A small masked image model, trained from scratch: 24-pixel images, encoder arch vit.
Rows from block 8 of the encoder, named by matrix and row number. Rows with one number belong to one neuron. Each number is 50 + 10 x the weight over its row's rms, rounded and kept within 0 to 99. All counts start at 0. After the name is the row's rms in percent of the matrix's.
# fc1: MLP up (encoder.blocks.8.mlp.fc1.weight, 384x128), inputs 0-63
# fc2: MLP down (encoder.blocks.8.mlp.fc2.weight, 128x384, transposed), outputs 0-63
fc1.283 073:51 38 48 60 52 30 61 27 62 51 41 51 51 31 63 42 46 54 55 40 49 50 59 50 45 42 50 60 51 59 47 64 39 40 36 43 52 72 33 46 44 62 49 41 59 58 58 52 73 27 37 34 59 45 42 41 49 41 41 57 41 38 57 49
fc2.283 090:60 53 43 40 49 61 41 63 42 65 55 50 58 47 30 71 52 57 59 48 44 33 49 60 54 65 55 43 50 45 39 44 46 55 60 29 42 32 42 55 64 52 44 42 41 54 34 81 42 67 56 76 50 46 55 47 42 46 46 45 70 56 45 45
fc1.284 101:49 53 62 42 50 55 60 31 69 57 47 44 71 61 53 34 43 50 42 40 41 61 65 48 56 47 55 41 57 59 65 58 53 27 46 36 46 82 47 43 52 47 49 55 53 50 55 51 70 42 31 47 48 54 46 41 37 29 50 58 61 59 39 54
fc2.284 101:51 49 31 45 55 62 46 67 41 59 54 53 37 38 42 63 58 49 59 60 60 31 49 68 45 58 47 64 80 47 47 49 51 67 47 43 50 28 40 61 58 51 51 49 49 52 48 53 42 59 62 54 63 46 57 53 54 71 51 46 59 33 41 43
fc1.285 081:26 66 57 43 40 54 43 53 38 48 53 41 58 72 46 57 47 51 51 60 49 64 52 49 47 53 54 43 51 37 67 46 55 41 55 45 56 51 63 58 62 51 42 65 59 36 69 48 40 57 56 61 48 78 45 57 45 55 41 42 65 57 44 59
fc2.285 094:72 39 51 59 62 51 38 53 70 60 45 45 49 39 52 51 55 45 39 42 49 56 45 59 54 54 43 49 56 56 40 48 60 75 40 62 42 58 40 33 29 57 65 50 58 53 43 41 68 43 52 32 50 42 76 53 50 69 83 53 42 54 49 39
fc1.286 145:42 56 44 66 37 48 40 65 30 34 42 41 39 50 53 51 47 66 53 60 49 49 34 45 38 45 58 55 63 56 44 44 37 48 52 53 52 31 56 45 43 43 52 53 63 61 54 51 43 52 54 60 48 37 31 46 56 57 37 53 37 47 44 49
fc2.286 112:53 51 45 41 51 33 51 52 49 51 67 65 50 49 49 45 38 47 50 36 55 56 60 55 71 46 61 38 10 50 55 62 67 59 54 51 51 54 53 54 61 53 61 52 37 40 54 52 41 58 47 49 52 52 55 47 58 41 58 45 62 55 57 59
fc1.287 088:46 36 40 40 44 29 55 40 55 51 51 48 50 39 67 51 49 41 48 38 61 49 54 60 55 46 54 55 51 41 40 61 58 52 43 53 58 67 28 56 37 68 49 45 53 55 41 60 57 54 47 43 51 64 48 50 53 62 27 50 30 38 63 54
fc2.287 110:51 42 53 62 55 54 62 55 63 58 43 41 54 41 49 53 55 68 49 48 49 53 52 57 39 47 56 42 42 57 46 34 42 39 48 35 38 34 70 51 68 37 41 57 50 39 50 42 47 35 59 50 52 34 58 50 20 36 62 47 63 58 64 40
fc1.288 071:31 69 40 44 56 66 48 56 33 41 63 50 54 62 41 44 60 44 49 47 43 45 55 44 41 56 47 56 39 43 61 47 40 40 53 53 62 47 72 50 62 53 46 45 53 31 51 63 30 56 55 60 45 61 47 56 52 55 53 51 62 50 43 52
fc2.288 093:58 40 60 50 51 33 57 58 70 49 46 46 52 42 51 44 59 40 42 61 47 52 45 51 58 51 35 43 70 59 45 59 62 57 52 72 44 65 38 43 35 57 47 52 63 73 61 42 72 46 52 38 37 46 66 38 51 58 50 41 34 45 52 51
fc1.290 064:32 60 68 40 49 64 31 47 50 38 62 31 52 70 47 37 40 49 53 44 52 43 45 42 70 57 64 59 57 63 68 47 54 49 44 40 31 45 45 66 50 38 43 54 40 51 48 47 45 47 42 49 53 42 42 50 38 37 55 55 67 60 38 48
fc2.290 089:48 34 41 62 53 52 50 59 45 44 49 58 55 33 58 46 56 47 50 68 61 67 52 48 34 46 40 70 45 27 41 41 54 45 52 68 58 72 63 56 50 45 57 51 54 47 46 31 53 46 46 39 48 49 63 48 32 66 67 49 37 40 58 50
fc1.291 066:41 49 54 57 64 76 38 53 63 44 62 61 50 49 43 42 60 65 51 57 49 36 55 50 62 48 60 63 48 55 58 43 49 71 47 45 37 35 57 55 56 40 52 39 42 48 48 48 59 39 44 37 55 29 56 45 57 31 78 61 50 52 34 38
fc2.291 080:51 65 65 54 48 49 39 57 29 42 55 28 53 71 49 62 42 33 46 60 50 47 57 59 57 43 42 60 37 37 44 60 38 29 48 62 67 73 51 61 60 48 54 45 57 43 42 66 25 67 39 62 46 73 40 41 66 49 39 43 28 53 43 48
fc1.292 086:60 49 48 43 48 70 54 75 52 53 40 65 58 52 34 46 51 57 42 59 54 57 37 47 52 51 50 36 44 48 52 53 56 45 61 68 54 55 60 38 52 34 63 59 51 52 54 35 45 50 52 63 48 59 64 43 57 44 67 45 49 63 37 47
fc2.292 091:45 50 44 45 53 19 44 34 58 56 47 48 25 60 53 50 58 31 60 49 50 37 52 49 47 52 54 47 83 54 57 48 57 58 50 40 48 31 43 54 52 46 42 49 42 47 68 46 50 59 57 39 58 44 33 48 59 67 37 59 62 61 48 59
fc1.293 063:48 54 43 40 61 53 56 65 46 60 49 68 47 53 37 59 67 44 55 59 50 45 54 55 33 51 32 53 35 25 43 44 50 49 48 59 49 47 60 45 72 57 51 57 46 42 35 47 46 47 61 44 46 56 69 71 75 63 58 48 50 49 59 50
fc2.293 085:36 51 56 56 34 46 51 28 51 51 62 59 58 68 68 44 34 38 43 41 46 62 41 33 74 55 58 51 49 67 64 67 54 57 70 46 60 40 50 48 35 47 48 43 64 41 57 60 56 45 47 66 40 55 34 37 50 58 39 41 68 63 54 46
fc1.294 092:51 59 52 40 50 60 49 69 50 59 46 51 60 62 31 41 48 54 48 66 53 51 32 43 46 61 41 48 41 33 62 42 61 50 60 58 47 45 64 52 47 41 48 64 64 42 51 59 41 46 67 54 51 63 62 67 57 65 60 45 62 62 40 55
fc2.294 090:50 54 59 41 53 38 37 24 59 51 49 43 38 56 70 66 52 29 44 49 55 61 47 43 53 35 48 43 61 49 51 60 53 64 56 51 56 47 41 50 45 54 44 42 63 46 61 40 51 61 57 45 49 55 57 47 62 64 58 56 35 54 42 29
fc1.295 066:48 65 55 46 53 75 32 51 47 46 52 48 70 78 43 37 46 55 52 41 54 44 42 58 51 49 64 47 55 53 67 51 58 51 40 40 50 55 46 43 43 48 50 56 41 44 65 64 49 41 53 46 50 60 42 59 52 52 44 49 52 61 42 48
fc2.295 084:51 29 44 45 49 41 49 56 57 47 30 46 31 38 48 49 51 59 58 72 53 62 56 40 40 62 46 45 71 40 43 44 51 45 46 40 55 47 49 61 59 56 57 48 57 61 41 39 59 72 38 37 72 59 68 53 45 52 69 45 47 55 34 45
fc1.296 158:46 47 31 51 42 48 47 63 45 37 50 58 19 34 46 44 67 54 59 54 59 41 31 38 59 60 53 64 39 56 37 49 54 59 44 61 45 36 45 63 37 51 56 43 50 60 42 36 46 56 55 50 48 47 57 47 70 61 47 62 48 52 61 54
fc2.296 146:49 51 57 49 53 64 59 58 48 48 48 49 61 63 62 48 35 44 29 43 47 56 58 67 47 41 58 44 22 47 48 42 47 43 50 66 48 57 50 41 52 52 58 61 44 45 42 56 54 38 41 63 50 47 42 38 44 44 55 36 55 56 57 52
fc1.297 084:40 61 42 34 49 63 49 75 44 53 51 66 51 52 31 40 54 39 41 54 60 50 25 31 44 53 55 53 42 29 53 48 59 47 57 71 50 50 55 56 54 38 45 59 69 39 55 55 39 51 69 52 49 60 57 80 57 72 51 59 61 55 50 60
fc2.297 084:46 53 62 55 47 19 52 28 63 52 48 41 51 70 65 60 43 55 52 53 43 62 56 48 58 47 52 36 33 62 45 51 59 63 56 48 49 37 43 45 50 61 53 54 41 46 52 44 48 57 39 43 48 51 54 31 58 49 63 37 41 68 46 27
fc1.298 071:30 61 52 69 44 59 44 61 29 46 56 46 33 39 53 63 56 66 51 61 49 51 58 50 56 44 53 48 49 44 46 40 32 50 50 54 50 40 68 45 67 53 59 53 39 53 50 42 56 38 46 57 46 42 40 38 77 48 58 48 38 45 47 43
fc2.298 081:60 59 53 53 53 36 51 40 59 53 71 58 71 63 44 33 40 30 44 38 46 50 42 62 63 32 50 66 47 64 51 69 49 51 50 41 55 64 35 52 47 36 55 47 74 34 59 52 45 51 61 58 52 54 50 51 44 61 47 50 63 49 64 53
fc1.299 068:58 56 57 50 63 53 35 46 51 58 56 25 62 62 46 66 46 36 36 37 44 48 48 40 49 64 51 35 41 28 58 61 47 47 53 48 59 49 44 48 52 50 35 50 48 53 51 46 55 62 58 47 46 64 55 67 31 43 70 46 58 66 49 39
fc2.299 110:40 34 59 47 51 48 58 32 52 52 46 67 48 32 55 40 68 55 57 67 76 61 36 52 43 49 45 59 73 56 53 47 61 57 54 48 45 58 59 48 46 55 71 36 50 59 66 40 53 41 57 31 50 47 59 58 61 76 46 50 47 43 49 43
fc1.300 077:48 59 66 55 40 49 43 39 57 57 45 29 51 56 44 68 46 46 53 48 47 57 59 44 59 41 47 49 56 53 51 54 58 36 62 51 47 59 60 56 68 30 46 57 34 65 45 37 55 45 41 57 53 40 55 43 57 35 68 44 56 57 47 46
fc2.300 094:55 48 49 44 49 52 53 34 49 54 65 54 53 47 63 39 51 36 36 41 57 56 36 73 38 44 42 54 47 48 45 48 45 70 51 41 55 40 52 44 36 63 61 49 65 37 70 40 55 38 62 43 43 54 49 51 42 73 50 65 48 38 57 62
fc1.301 084:59 33 61 52 52 50 58 44 66 53 37 42 55 60 44 59 52 49 42 54 48 47 52 64 44 40 54 48 59 68 49 59 58 43 51 55 52 71 41 44 51 38 67 48 24 67 45 43 56 43 33 60 70 38 47 39 53 38 49 42 44 49 46 46
fc2.301 097:50 56 50 42 44 57 44 59 56 56 68 64 49 49 54 48 45 48 70 58 55 46 41 34 55 67 55 44 58 24 55 43 44 53 42 33 61 34 54 49 48 50 40 44 56 41 48 43 45 70 43 39 42 48 47 61 40 51 51 74 67 67 51 64
fc1.303 076:40 56 40 45 52 71 47 80 49 48 50 55 48 53 35 44 61 55 40 54 60 49 30 38 59 47 55 61 40 36 52 43 63 45 54 68 51 44 59 58 57 32 57 53 63 48 46 49 34 53 66 58 53 57 56 60 64 58 77 50 59 57 43 49
fc2.303 087:52 53 57 57 42 26 52 31 60 49 61 53 52 67 71 51 49 20 48 51 40 51 52 69 45 55 47 49 50 62 39 63 43 55 59 62 58 35 53 47 53 61 51 52 50 42 68 48 54 46 35 50 37 49 47 32 50 58 39 42 37 48 45 40
fc1.304 072:57 48 63 33 47 65 55 31 52 33 69 53 57 54 40 49 44 38 65 40 43 46 60 36 69 41 55 68 59 69 45 53 44 51 47 45 55 40 44 57 56 35 52 37 36 15 43 38 47 60 41 56 51 27 46 43 34 39 57 53 55 52 45 58
fc2.304 099:49 57 40 69 69 39 52 70 53 49 32 42 70 50 56 46 60 48 27 45 44 45 50 59 44 60 51 46 45 44 55 43 47 45 52 86 44 64 51 48 31 48 48 55 71 67 52 58 59 43 38 51 53 53 33 46 52 52 58 43 36 42 44 56
fc1.305 089:63 55 61 68 43 27 59 30 46 57 47 36 39 38 64 75 52 41 46 54 39 43 71 51 59 47 43 49 50 53 44 64 34 43 52 43 61 35 53 50 54 55 41 35 46 41 45 42 67 56 37 53 52 37 49 49 55 55 43 42 41 43 66 54
fc2.305 108:38 60 43 40 55 61 50 49 54 54 55 66 74 53 44 37 43 64 37 33 58 63 28 48 37 51 70 41 30 50 58 44 66 64 59 60 44 68 35 36 33 39 42 53 66 68 54 56 35 29 60 38 46 50 35 58 54 45 47 50 42 48 42 36
fc1.306 078:47 66 60 52 46 80 42 46 38 39 58 47 60 73 35 52 49 61 60 56 43 46 52 58 52 48 52 55 56 57 56 44 50 50 55 35 64 39 71 53 60 29 54 51 29 39 62 36 43 39 43 67 49 38 46 41 50 34 49 40 50 64 31 51
fc2.306 095:59 45 36 45 47 29 43 64 64 48 37 51 54 51 53 35 47 33 35 53 47 53 56 44 61 60 61 43 59 44 46 49 62 63 43 76 40 59 29 51 31 54 53 70 77 62 47 56 68 65 39 36 55 58 43 43 58 63 69 53 44 53 47 65
fc1.307 077:46 41 36 43 57 73 53 54 38 47 63 56 53 59 47 43 58 55 53 42 43 53 42 55 54 61 46 50 46 34 53 41 58 54 52 46 57 32 60 48 54 55 56 40 45 29 58 53 37 55 53 69 56 55 58 56 47 50 61 37 52 60 36 56
fc2.307 100:58 56 68 61 43 22 54 55 69 34 35 43 46 55 46 42 55 27 48 57 61 46 56 48 49 53 54 57 53 66 42 58 52 38 56 70 43 57 56 63 48 39 56 70 62 53 48 48 63 57 53 36 44 48 30 40 50 62 36 38 38 52 58 50
fc1.308 273:40 48 46 68 34 48 41 51 48 44 37 45 47 53 46 43 39 72 54 41 47 28 57 52 48 44 35 56 67 50 41 65 41 51 63 39 49 47 63 42 45 69 62 51 32 38 50 40 44 56 45 45 42 38 33 41 35 58 35 58 48 43 46 43
fc2.308 139:46 47 48 31 62 60 53 41 55 46 57 55 51 49 38 51 45 53 54 42 67 55 39 64 45 63 44 51 57 72 56 33 60 69 51 33 40 54 50 57 59 53 56 47 50 46 48 56 40 56 52 55 53 57 65 40 52 40 62 57 46 53 35 54
fc1.309 153:61 37 48 48 55 49 42 61 51 44 63 51 28 32 39 42 50 49 61 59 59 43 39 31 52 60 42 55 31 46 42 52 55 70 47 67 44 43 61 55 33 36 53 52 27 58 45 43 51 44 56 33 51 39 66 41 68 58 57 55 41 50 64 55
fc2.309 135:36 46 63 37 53 24 60 50 49 55 43 45 58 63 72 59 46 47 54 50 39 54 54 55 58 41 49 32 33 66 42 49 37 35 52 41 48 40 48 50 66 51 41 40 59 29 52 53 51 51 46 61 54 57 47 53 35 39 46 40 55 57 53 30
fc1.310 086:56 42 50 74 43 48 55 26 56 50 36 50 53 37 71 65 49 39 43 39 46 57 65 65 59 39 64 49 65 65 44 54 44 54 49 45 64 57 38 52 53 56 57 33 52 52 69 43 60 41 33 53 65 38 42 45 32 37 49 49 49 49 53 46
fc2.310 085:54 50 53 39 46 39 45 69 57 62 56 41 63 50 21 47 61 67 60 68 55 37 42 50 40 63 54 43 60 48 46 34 56 36 38 38 33 47 40 54 53 52 48 56 44 63 48 49 45 70 59 33 66 54 49 45 42 54 63 53 44 56 33 55
fc1.311 068:56 56 56 57 40 40 65 43 49 58 56 60 52 44 73 55 41 61 47 53 49 49 55 42 63 43 50 59 51 48 41 49 31 45 41 52 42 60 53 40 50 64 58 49 43 50 43 54 58 48 33 49 31 44 31 42 71 51 35 49 30 38 47 50
fc2.311 078:61 46 46 60 51 46 38 46 45 48 40 38 41 54 20 50 39 35 54 41 48 36 53 86 58 51 54 50 28 69 51 59 56 53 64 43 61 52 31 59 46 29 48 52 73 49 59 57 48 53 59 49 67 52 65 51 42 35 46 54 63 55 66 36
fc1.312 063:38 51 41 57 51 43 57 55 41 54 44 52 42 45 63 40 59 51 53 43 45 54 35 30 48 57 64 43 44 55 48 29 53 42 45 52 43 52 49 63 36 61 53 42 48 65 63 57 38 52 50 61 45 64 60 42 43 42 51 58 67 42 55 63
fc2.312 100:70 45 58 46 36 46 47 50 59 36 56 50 39 36 39 43 59 45 42 51 56 43 72 59 53 40 38 71 49 51 49 58 54 39 47 51 48 54 40 48 66 43 59 59 32 36 37 39 66 47 60 39 48 33 40 59 42 63 41 35 41 41 65 53
fc1.313 091:38 57 69 38 57 60 44 52 58 54 57 41 59 71 33 49 43 52 45 54 49 58 55 62 42 47 39 43 48 29 73 63 54 39 50 47 44 65 60 41 69 43 42 69 50 46 55 46 58 41 46 46 55 60 51 60 60 57 53 49 54 62 39 49
fc2.313 113:64 40 42 54 49 44 48 48 51 64 37 55 40 40 69 62 56 50 56 53 50 45 42 41 61 67 53 39 62 61 34 47 53 80 52 31 55 42 53 56 29 63 54 33 60 48 50 60 45 62 58 56 45 54 63 50 44 54 65 62 51 47 50 35
fc1.314 180:40 44 31 57 44 49 39 68 47 38 59 56 23 35 47 47 63 69 62 60 57 47 23 36 60 51 57 57 37 38 44 48 55 59 46 62 50 30 46 56 35 45 46 44 61 58 56 34 51 46 57 54 43 53 67 49 63 57 59 51 42 51 61 47
fc2.314 147:53 55 71 36 53 40 57 44 52 48 42 49 60 65 57 52 32 41 39 47 44 52 66 67 47 38 53 47 18 60 42 49 44 49 48 52 49 52 47 50 53 47 52 54 49 37 41 65 51 48 41 55 53 51 39 45 52 44 53 44 54 53 50 41
fc1.315 090:47 48 71 62 57 49 52 30 51 53 46 33 60 52 59 62 47 35 51 60 39 50 81 52 47 56 49 46 56 49 65 52 33 48 45 39 40 55 53 42 64 72 46 47 35 35 60 43 74 47 35 45 59 48 44 51 42 50 63 55 61 51 53 48
fc2.315 111:45 40 45 48 55 60 49 56 54 67 55 61 54 44 53 58 65 60 48 55 59 43 29 53 64 56 49 66 61 55 43 61 54 57 51 49 58 67 36 49 42 39 53 21 64 62 42 65 33 54 57 41 44 52 53 54 65 57 44 27 36 41 41 26
fc1.316 063:44 60 51 31 48 46 59 58 44 53 70 61 50 48 50 47 54 45 50 47 45 50 45 31 53 57 49 63 35 23 39 39 42 43 48 64 49 60 48 47 56 61 45 58 44 40 33 56 54 68 54 40 29 55 51 69 61 57 38 57 52 49 51 54
fc2.316 090:53 44 63 66 55 47 54 39 47 50 42 42 51 59 58 36 42 38 42 47 55 65 57 70 63 43 51 48 35 81 54 61 50 54 69 43 54 42 54 51 41 38 55 47 72 39 58 50 47 28 50 64 61 54 57 38 40 60 65 25 49 43 57 34
fc1.317 084:55 56 58 39 53 40 54 45 60 53 51 47 47 43 43 47 38 29 51 54 61 42 46 31 42 48 38 69 43 50 44 55 34 48 48 58 52 62 38 49 45 48 49 62 43 49 39 38 54 46 55 38 34 46 41 68 54 60 40 59 45 46 64 43
fc2.317 111:32 49 51 47 55 55 58 48 39 58 49 58 52 61 64 70 36 64 45 48 36 54 49 49 63 43 56 33 48 56 52 62 57 63 50 49 50 49 38 49 50 60 33 30 52 58 45 62 40 52 34 55 44 54 63 43 75 45 58 45 63 55 53 45
fc1.318 087:64 40 46 55 66 30 56 31 59 57 41 41 39 31 59 54 65 42 59 64 41 43 70 50 38 52 41 50 36 54 50 45 35 55 52 43 49 51 57 50 37 73 44 39 35 61 52 60 61 44 47 41 45 61 68 42 48 44 53 40 53 37 64 54
fc2.318 084:33 57 56 34 46 78 43 74 53 41 51 51 68 54 52 52 55 53 49 45 55 55 40 56 57 54 45 45 78 41 53 52 48 51 51 42 46 62 35 46 56 33 47 38 66 48 46 52 42 50 46 54 44 40 37 65 52 60 32 54 50 54 29 40
fc1.319 093:47 59 45 64 34 62 45 70 39 29 47 61 49 55 48 44 48 71 52 52 51 54 37 48 47 34 65 54 61 60 44 55 50 40 45 59 54 40 52 40 57 31 62 47 60 49 47 45 44 50 49 61 54 31 38 41 67 52 43 57 38 50 43 51
fc2.319 080:58 45 54 47 46 22 46 49 60 58 63 47 49 58 40 41 40 48 50 38 46 46 53 51 57 68 54 39 06 50 56 47 64 45 58 40 50 43 48 55 45 55 52 62 38 47 44 50 51 50 45 45 63 55 48 38 41 36 62 43 61 63 53 58
fc1.320 074:45 52 51 60 55 50 51 67 44 61 49 57 26 23 53 63 58 51 47 59 55 40 54 41 48 50 47 58 44 41 48 40 31 59 46 58 43 38 65 55 60 67 56 36 51 51 39 62 52 52 58 35 46 50 43 58 72 73 66 50 45 40 59 46
fc2.320 100:34 47 58 53 50 51 53 38 42 46 53 41 70 70 58 48 45 40 43 54 49 60 43 60 67 42 40 51 46 63 55 62 39 43 57 44 60 70 42 54 48 31 56 50 55 43 72 41 39 41 45 71 48 57 64 40 47 49 40 53 48 51 51 33
fc1.321 066:40 54 48 63 61 41 37 34 40 42 68 39 28 43 56 47 41 53 64 38 47 46 62 48 39 45 43 59 41 47 54 49 38 50 42 37 39 37 48 51 64 53 35 45 53 48 49 50 48 38 52 41 47 42 41 60 57 60 50 63 46 38 64 38
fc2.321 085:46 54 55 47 50 58 62 70 48 44 41 58 78 42 36 49 56 41 41 43 41 55 46 56 63 59 45 49 38 62 45 60 51 42 62 55 50 71 50 56 45 54 54 46 62 56 40 70 68 58 49 69 40 46 50 44 54 44 53 46 48 38 50 58
fc1.322 077:49 78 53 34 66 61 41 60 56 42 63 42 49 50 25 29 54 47 58 57 44 37 44 14 45 57 38 71 34 37 56 54 37 46 47 47 55 52 59 60 38 37 34 59 45 53 44 44 57 44 61 41 34 50 60 61 50 49 49 56 56 54 46 65
fc2.322 098:44 40 47 45 44 32 64 49 49 49 41 61 66 46 70 54 54 47 37 52 58 56 58 67 59 39 57 46 69 56 42 52 73 69 53 70 42 53 36 47 53 61 66 51 50 56 56 60 53 48 39 49 51 52 52 48 65 64 60 42 42 35 49 32
fc1.323 089:34 53 35 68 55 62 40 46 44 37 50 54 33 34 65 53 62 69 42 55 42 60 62 57 47 35 64 35 45 57 58 38 46 55 52 39 45 26 60 56 53 51 49 40 60 63 60 33 49 30 41 53 52 49 51 44 60 44 62 47 47 39 55 44
fc2.323 105:39 64 57 54 36 46 38 68 46 36 56 37 61 68 46 48 49 24 56 47 48 46 57 51 59 70 45 74 33 47 44 46 58 43 53 69 60 57 59 58 56 34 46 66 45 42 44 62 49 63 44 48 40 46 27 34 50 47 43 40 44 51 47 62
fc1.324 075:54 59 50 35 51 67 31 69 39 33 61 54 42 45 26 27 37 50 49 54 61 51 34 21 46 65 44 55 44 38 63 51 49 49 61 62 39 46 57 45 50 31 42 59 63 55 51 50 46 55 59 48 41 44 46 62 51 56 64 55 58 57 41 43
fc2.324 091:14 62 64 59 61 41 60 53 39 58 44 45 53 68 73 63 62 42 64 67 52 60 54 61 57 36 44 59 62 58 46 53 57 62 53 60 59 50 47 56 55 55 60 42 37 55 55 40 34 45 32 49 38 57 76 48 66 54 46 64 43 41 52 45
fc1.325 082:35 55 42 45 47 58 48 80 43 52 50 62 48 49 31 43 61 60 49 66 59 50 30 51 40 55 45 47 36 21 59 43 56 49 54 61 53 48 64 42 53 50 48 69 60 54 50 58 49 47 66 54 43 64 62 55 74 58 59 50 53 52 49 46
fc2.325 089:52 56 59 42 49 31 42 24 51 53 52 53 39 63 57 62 35 42 49 45 28 54 47 36 56 48 46 44 49 70 52 72 50 56 60 32 54 39 37 59 58 50 46 35 59 39 58 52 42 53 50 56 54 49 47 53 58 59 31 48 51 60 33 36
fc1.327 051:47 42 39 54 40 60 35 63 49 58 50 49 50 55 58 43 54 68 56 50 64 62 28 52 53 59 46 44 48 40 56 24 58 50 57 47 45 33 60 57 45 51 56 59 67 55 59 47 45 37 66 56 35 57 67 43 53 49 70 29 58 62 50 40
fc2.327 081:34 52 53 51 60 36 47 47 40 45 57 49 43 51 55 53 39 32 51 43 51 44 73 59 51 24 57 64 45 52 40 64 47 46 49 47 39 46 49 59 74 38 47 45 44 29 50 56 44 51 53 58 60 52 33 56 66 58 26 58 50 43 51 55
fc1.328 102:70 51 72 36 51 48 59 32 61 68 42 45 71 65 44 57 39 28 42 49 44 50 60 45 51 53 43 42 58 62 48 57 53 39 53 48 43 87 48 47 51 41 50 61 32 57 48 44 53 53 36 47 51 44 50 48 38 32 50 51 57 63 36 53
fc2.328 102:47 39 30 54 53 66 53 60 51 52 56 61 33 40 48 48 60 56 65 53 63 43 47 59 54 48 51 57 88 37 52 52 54 72 42 48 59 28 39 37 42 69 54 36 49 58 56 46 50 62 50 43 53 53 61 60 59 63 55 68 54 45 56 53
fc1.329 107:50 51 43 78 38 50 46 61 34 46 36 50 46 47 60 64 48 59 45 48 56 55 29 56 38 43 62 48 66 58 45 39 44 54 57 51 65 31 48 47 47 49 63 44 69 51 69 45 32 51 60 63 56 44 30 51 51 71 39 37 41 48 51 43
fc2.329 099:50 52 56 42 40 29 45 55 69 57 56 51 48 59 40 49 37 49 54 62 58 50 63 40 59 57 53 41 22 45 58 52 65 38 35 49 39 54 39 61 51 60 55 54 41 55 47 51 57 67 45 35 62 57 59 47 59 35 67 74 53 69 51 64
fc1.330 174:47 55 39 38 46 66 32 78 44 34 60 60 46 57 27 31 57 63 56 61 55 42 30 30 52 57 45 70 43 40 52 50 53 55 52 66 48 44 59 49 43 33 47 58 60 48 44 56 43 47 68 49 48 47 58 53 60 55 54 59 49 56 45 54
fc2.330 140:43 49 52 52 58 17 59 35 42 58 51 48 57 60 69 52 38 47 44 46 38 65 60 57 58 34 56 36 30 53 40 59 50 57 48 57 46 40 56 45 61 54 51 49 48 42 52 51 52 51 38 57 51 54 54 44 56 53 59 44 46 60 41 40
fc1.332 106:37 49 48 49 35 48 49 45 47 59 51 43 31 44 57 69 45 45 50 49 58 54 40 45 60 38 57 44 53 46 41 46 59 63 51 40 53 48 49 67 52 41 47 57 37 62 59 20 41 33 48 60 44 50 53 49 54 47 48 51 48 58 56 53
fc2.332 101:67 57 54 50 61 66 50 61 52 31 47 49 52 56 51 48 29 38 36 26 35 58 62 62 46 42 45 51 27 50 35 49 33 51 48 52 55 45 50 50 43 57 52 65 45 44 45 39 61 60 49 53 47 46 43 32 47 55 65 41 57 56 60 66
fc1.333 067:31 47 45 65 51 42 45 56 12 36 50 30 37 44 49 60 49 39 57 51 54 52 48 41 34 73 51 46 46 37 59 44 38 52 54 58 61 43 61 52 50 62 49 49 46 54 67 56 44 49 49 67 47 63 38 48 44 62 40 38 53 44 57 52
fc2.333 094:43 51 62 45 56 50 47 73 71 65 59 59 60 40 45 50 77 56 56 66 56 47 51 54 67 44 42 70 62 64 46 49 53 47 32 50 46 75 39 49 48 49 59 36 37 54 42 41 53 55 51 36 50 34 63 57 47 61 61 61 47 47 59 49
fc1.334 084:61 29 49 59 50 48 64 26 46 60 45 41 46 46 58 72 48 52 48 38 40 45 49 45 54 50 57 48 61 62 41 49 40 55 55 37 61 41 45 56 53 48 57 30 25 49 60 32 51 39 34 71 58 30 45 36 33 36 55 36 49 55 44 51
fc2.334 100:55 70 49 48 46 52 40 73 59 41 58 62 68 54 30 35 50 35 48 53 66 55 58 63 57 56 49 62 52 43 52 50 47 42 45 66 42 61 46 59 44 43 54 63 69 58 53 54 58 67 51 44 54 53 38 48 55 64 54 56 57 62 56 63
fc1.336 074:26 58 57 46 45 75 47 72 40 37 41 55 52 56 36 44 50 49 40 62 57 61 51 41 51 59 61 46 58 56 67 43 49 53 53 67 40 60 61 48 67 45 67 63 48 47 56 52 50 47 43 48 56 53 33 54 56 50 49 60 59 53 27 55
fc2.336 088:60 56 56 64 52 43 48 57 54 63 65 37 46 71 62 62 47 48 61 63 46 52 49 72 56 42 33 61 66 50 47 60 56 48 39 44 71 39 45 44 50 51 56 41 49 46 52 30 42 63 52 53 48 53 85 40 46 68 77 40 50 54 52 41
fc1.337 102:30 56 39 46 51 50 40 68 29 46 63 43 39 53 44 54 55 55 47 58 56 53 39 41 45 60 54 42 33 25 61 40 55 58 53 51 57 37 67 59 45 56 38 58 59 45 63 56 35 52 66 58 31 80 56 58 52 62 47 46 54 48 56 61
fc2.337 101:61 51 47 57 61 47 57 52 75 42 31 53 51 40 66 48 58 42 47 40 38 61 66 65 56 34 36 55 52 64 35 47 44 60 41 63 38 60 47 38 49 55 64 54 55 48 43 37 64 46 48 43 43 36 50 47 61 61 66 41 45 49 51 39
fc1.338 071:53 58 53 34 63 54 54 36 73 48 55 35 40 49 45 41 43 49 59 48 51 43 46 40 48 35 41 68 49 69 49 59 47 52 44 38 56 59 38 69 41 30 52 47 33 67 48 14 44 32 43 49 59 44 52 45 46 38 43 50 50 55 52 58
fc2.338 107:55 44 40 56 45 52 52 76 51 39 42 63 63 46 55 52 44 45 35 36 41 52 62 59 46 68 64 36 43 38 30 40 55 56 50 67 44 46 58 45 50 55 46 62 47 45 50 74 65 62 38 53 38 40 38 41 39 51 61 62 50 52 57 63
fc1.339 071:62 43 45 59 56 35 49 64 42 59 54 56 45 45 60 64 57 69 44 47 48 42 34 65 45 57 50 39 36 30 41 45 44 52 42 42 61 38 48 44 38 71 48 48 54 58 54 51 54 60 55 48 33 65 55 48 59 55 42 34 33 44 56 43
fc2.339 074:49 48 39 55 42 53 42 32 37 41 39 68 40 46 43 29 49 44 62 55 57 50 70 47 66 42 65 57 63 69 62 55 53 44 63 39 43 47 51 49 55 31 57 54 55 46 57 63 49 31 57 69 62 46 43 58 56 52 41 54 73 56 51 42
fc1.340 067:47 54 42 49 45 32 51 49 53 68 44 60 46 33 63 57 61 46 49 49 45 47 54 35 49 36 63 46 46 51 40 48 44 41 44 40 54 52 48 63 35 63 40 53 61 57 52 47 55 42 54 38 40 62 62 48 58 59 36 49 47 37 74 58
fc2.340 091:56 60 48 56 44 57 55 48 49 31 53 39 66 61 40 55 33 58 31 26 43 57 68 62 51 42 54 58 51 53 49 53 51 58 53 55 47 32 38 43 69 38 47 54 41 42 44 63 46 42 48 62 57 42 28 52 54 38 52 37 53 59 40 37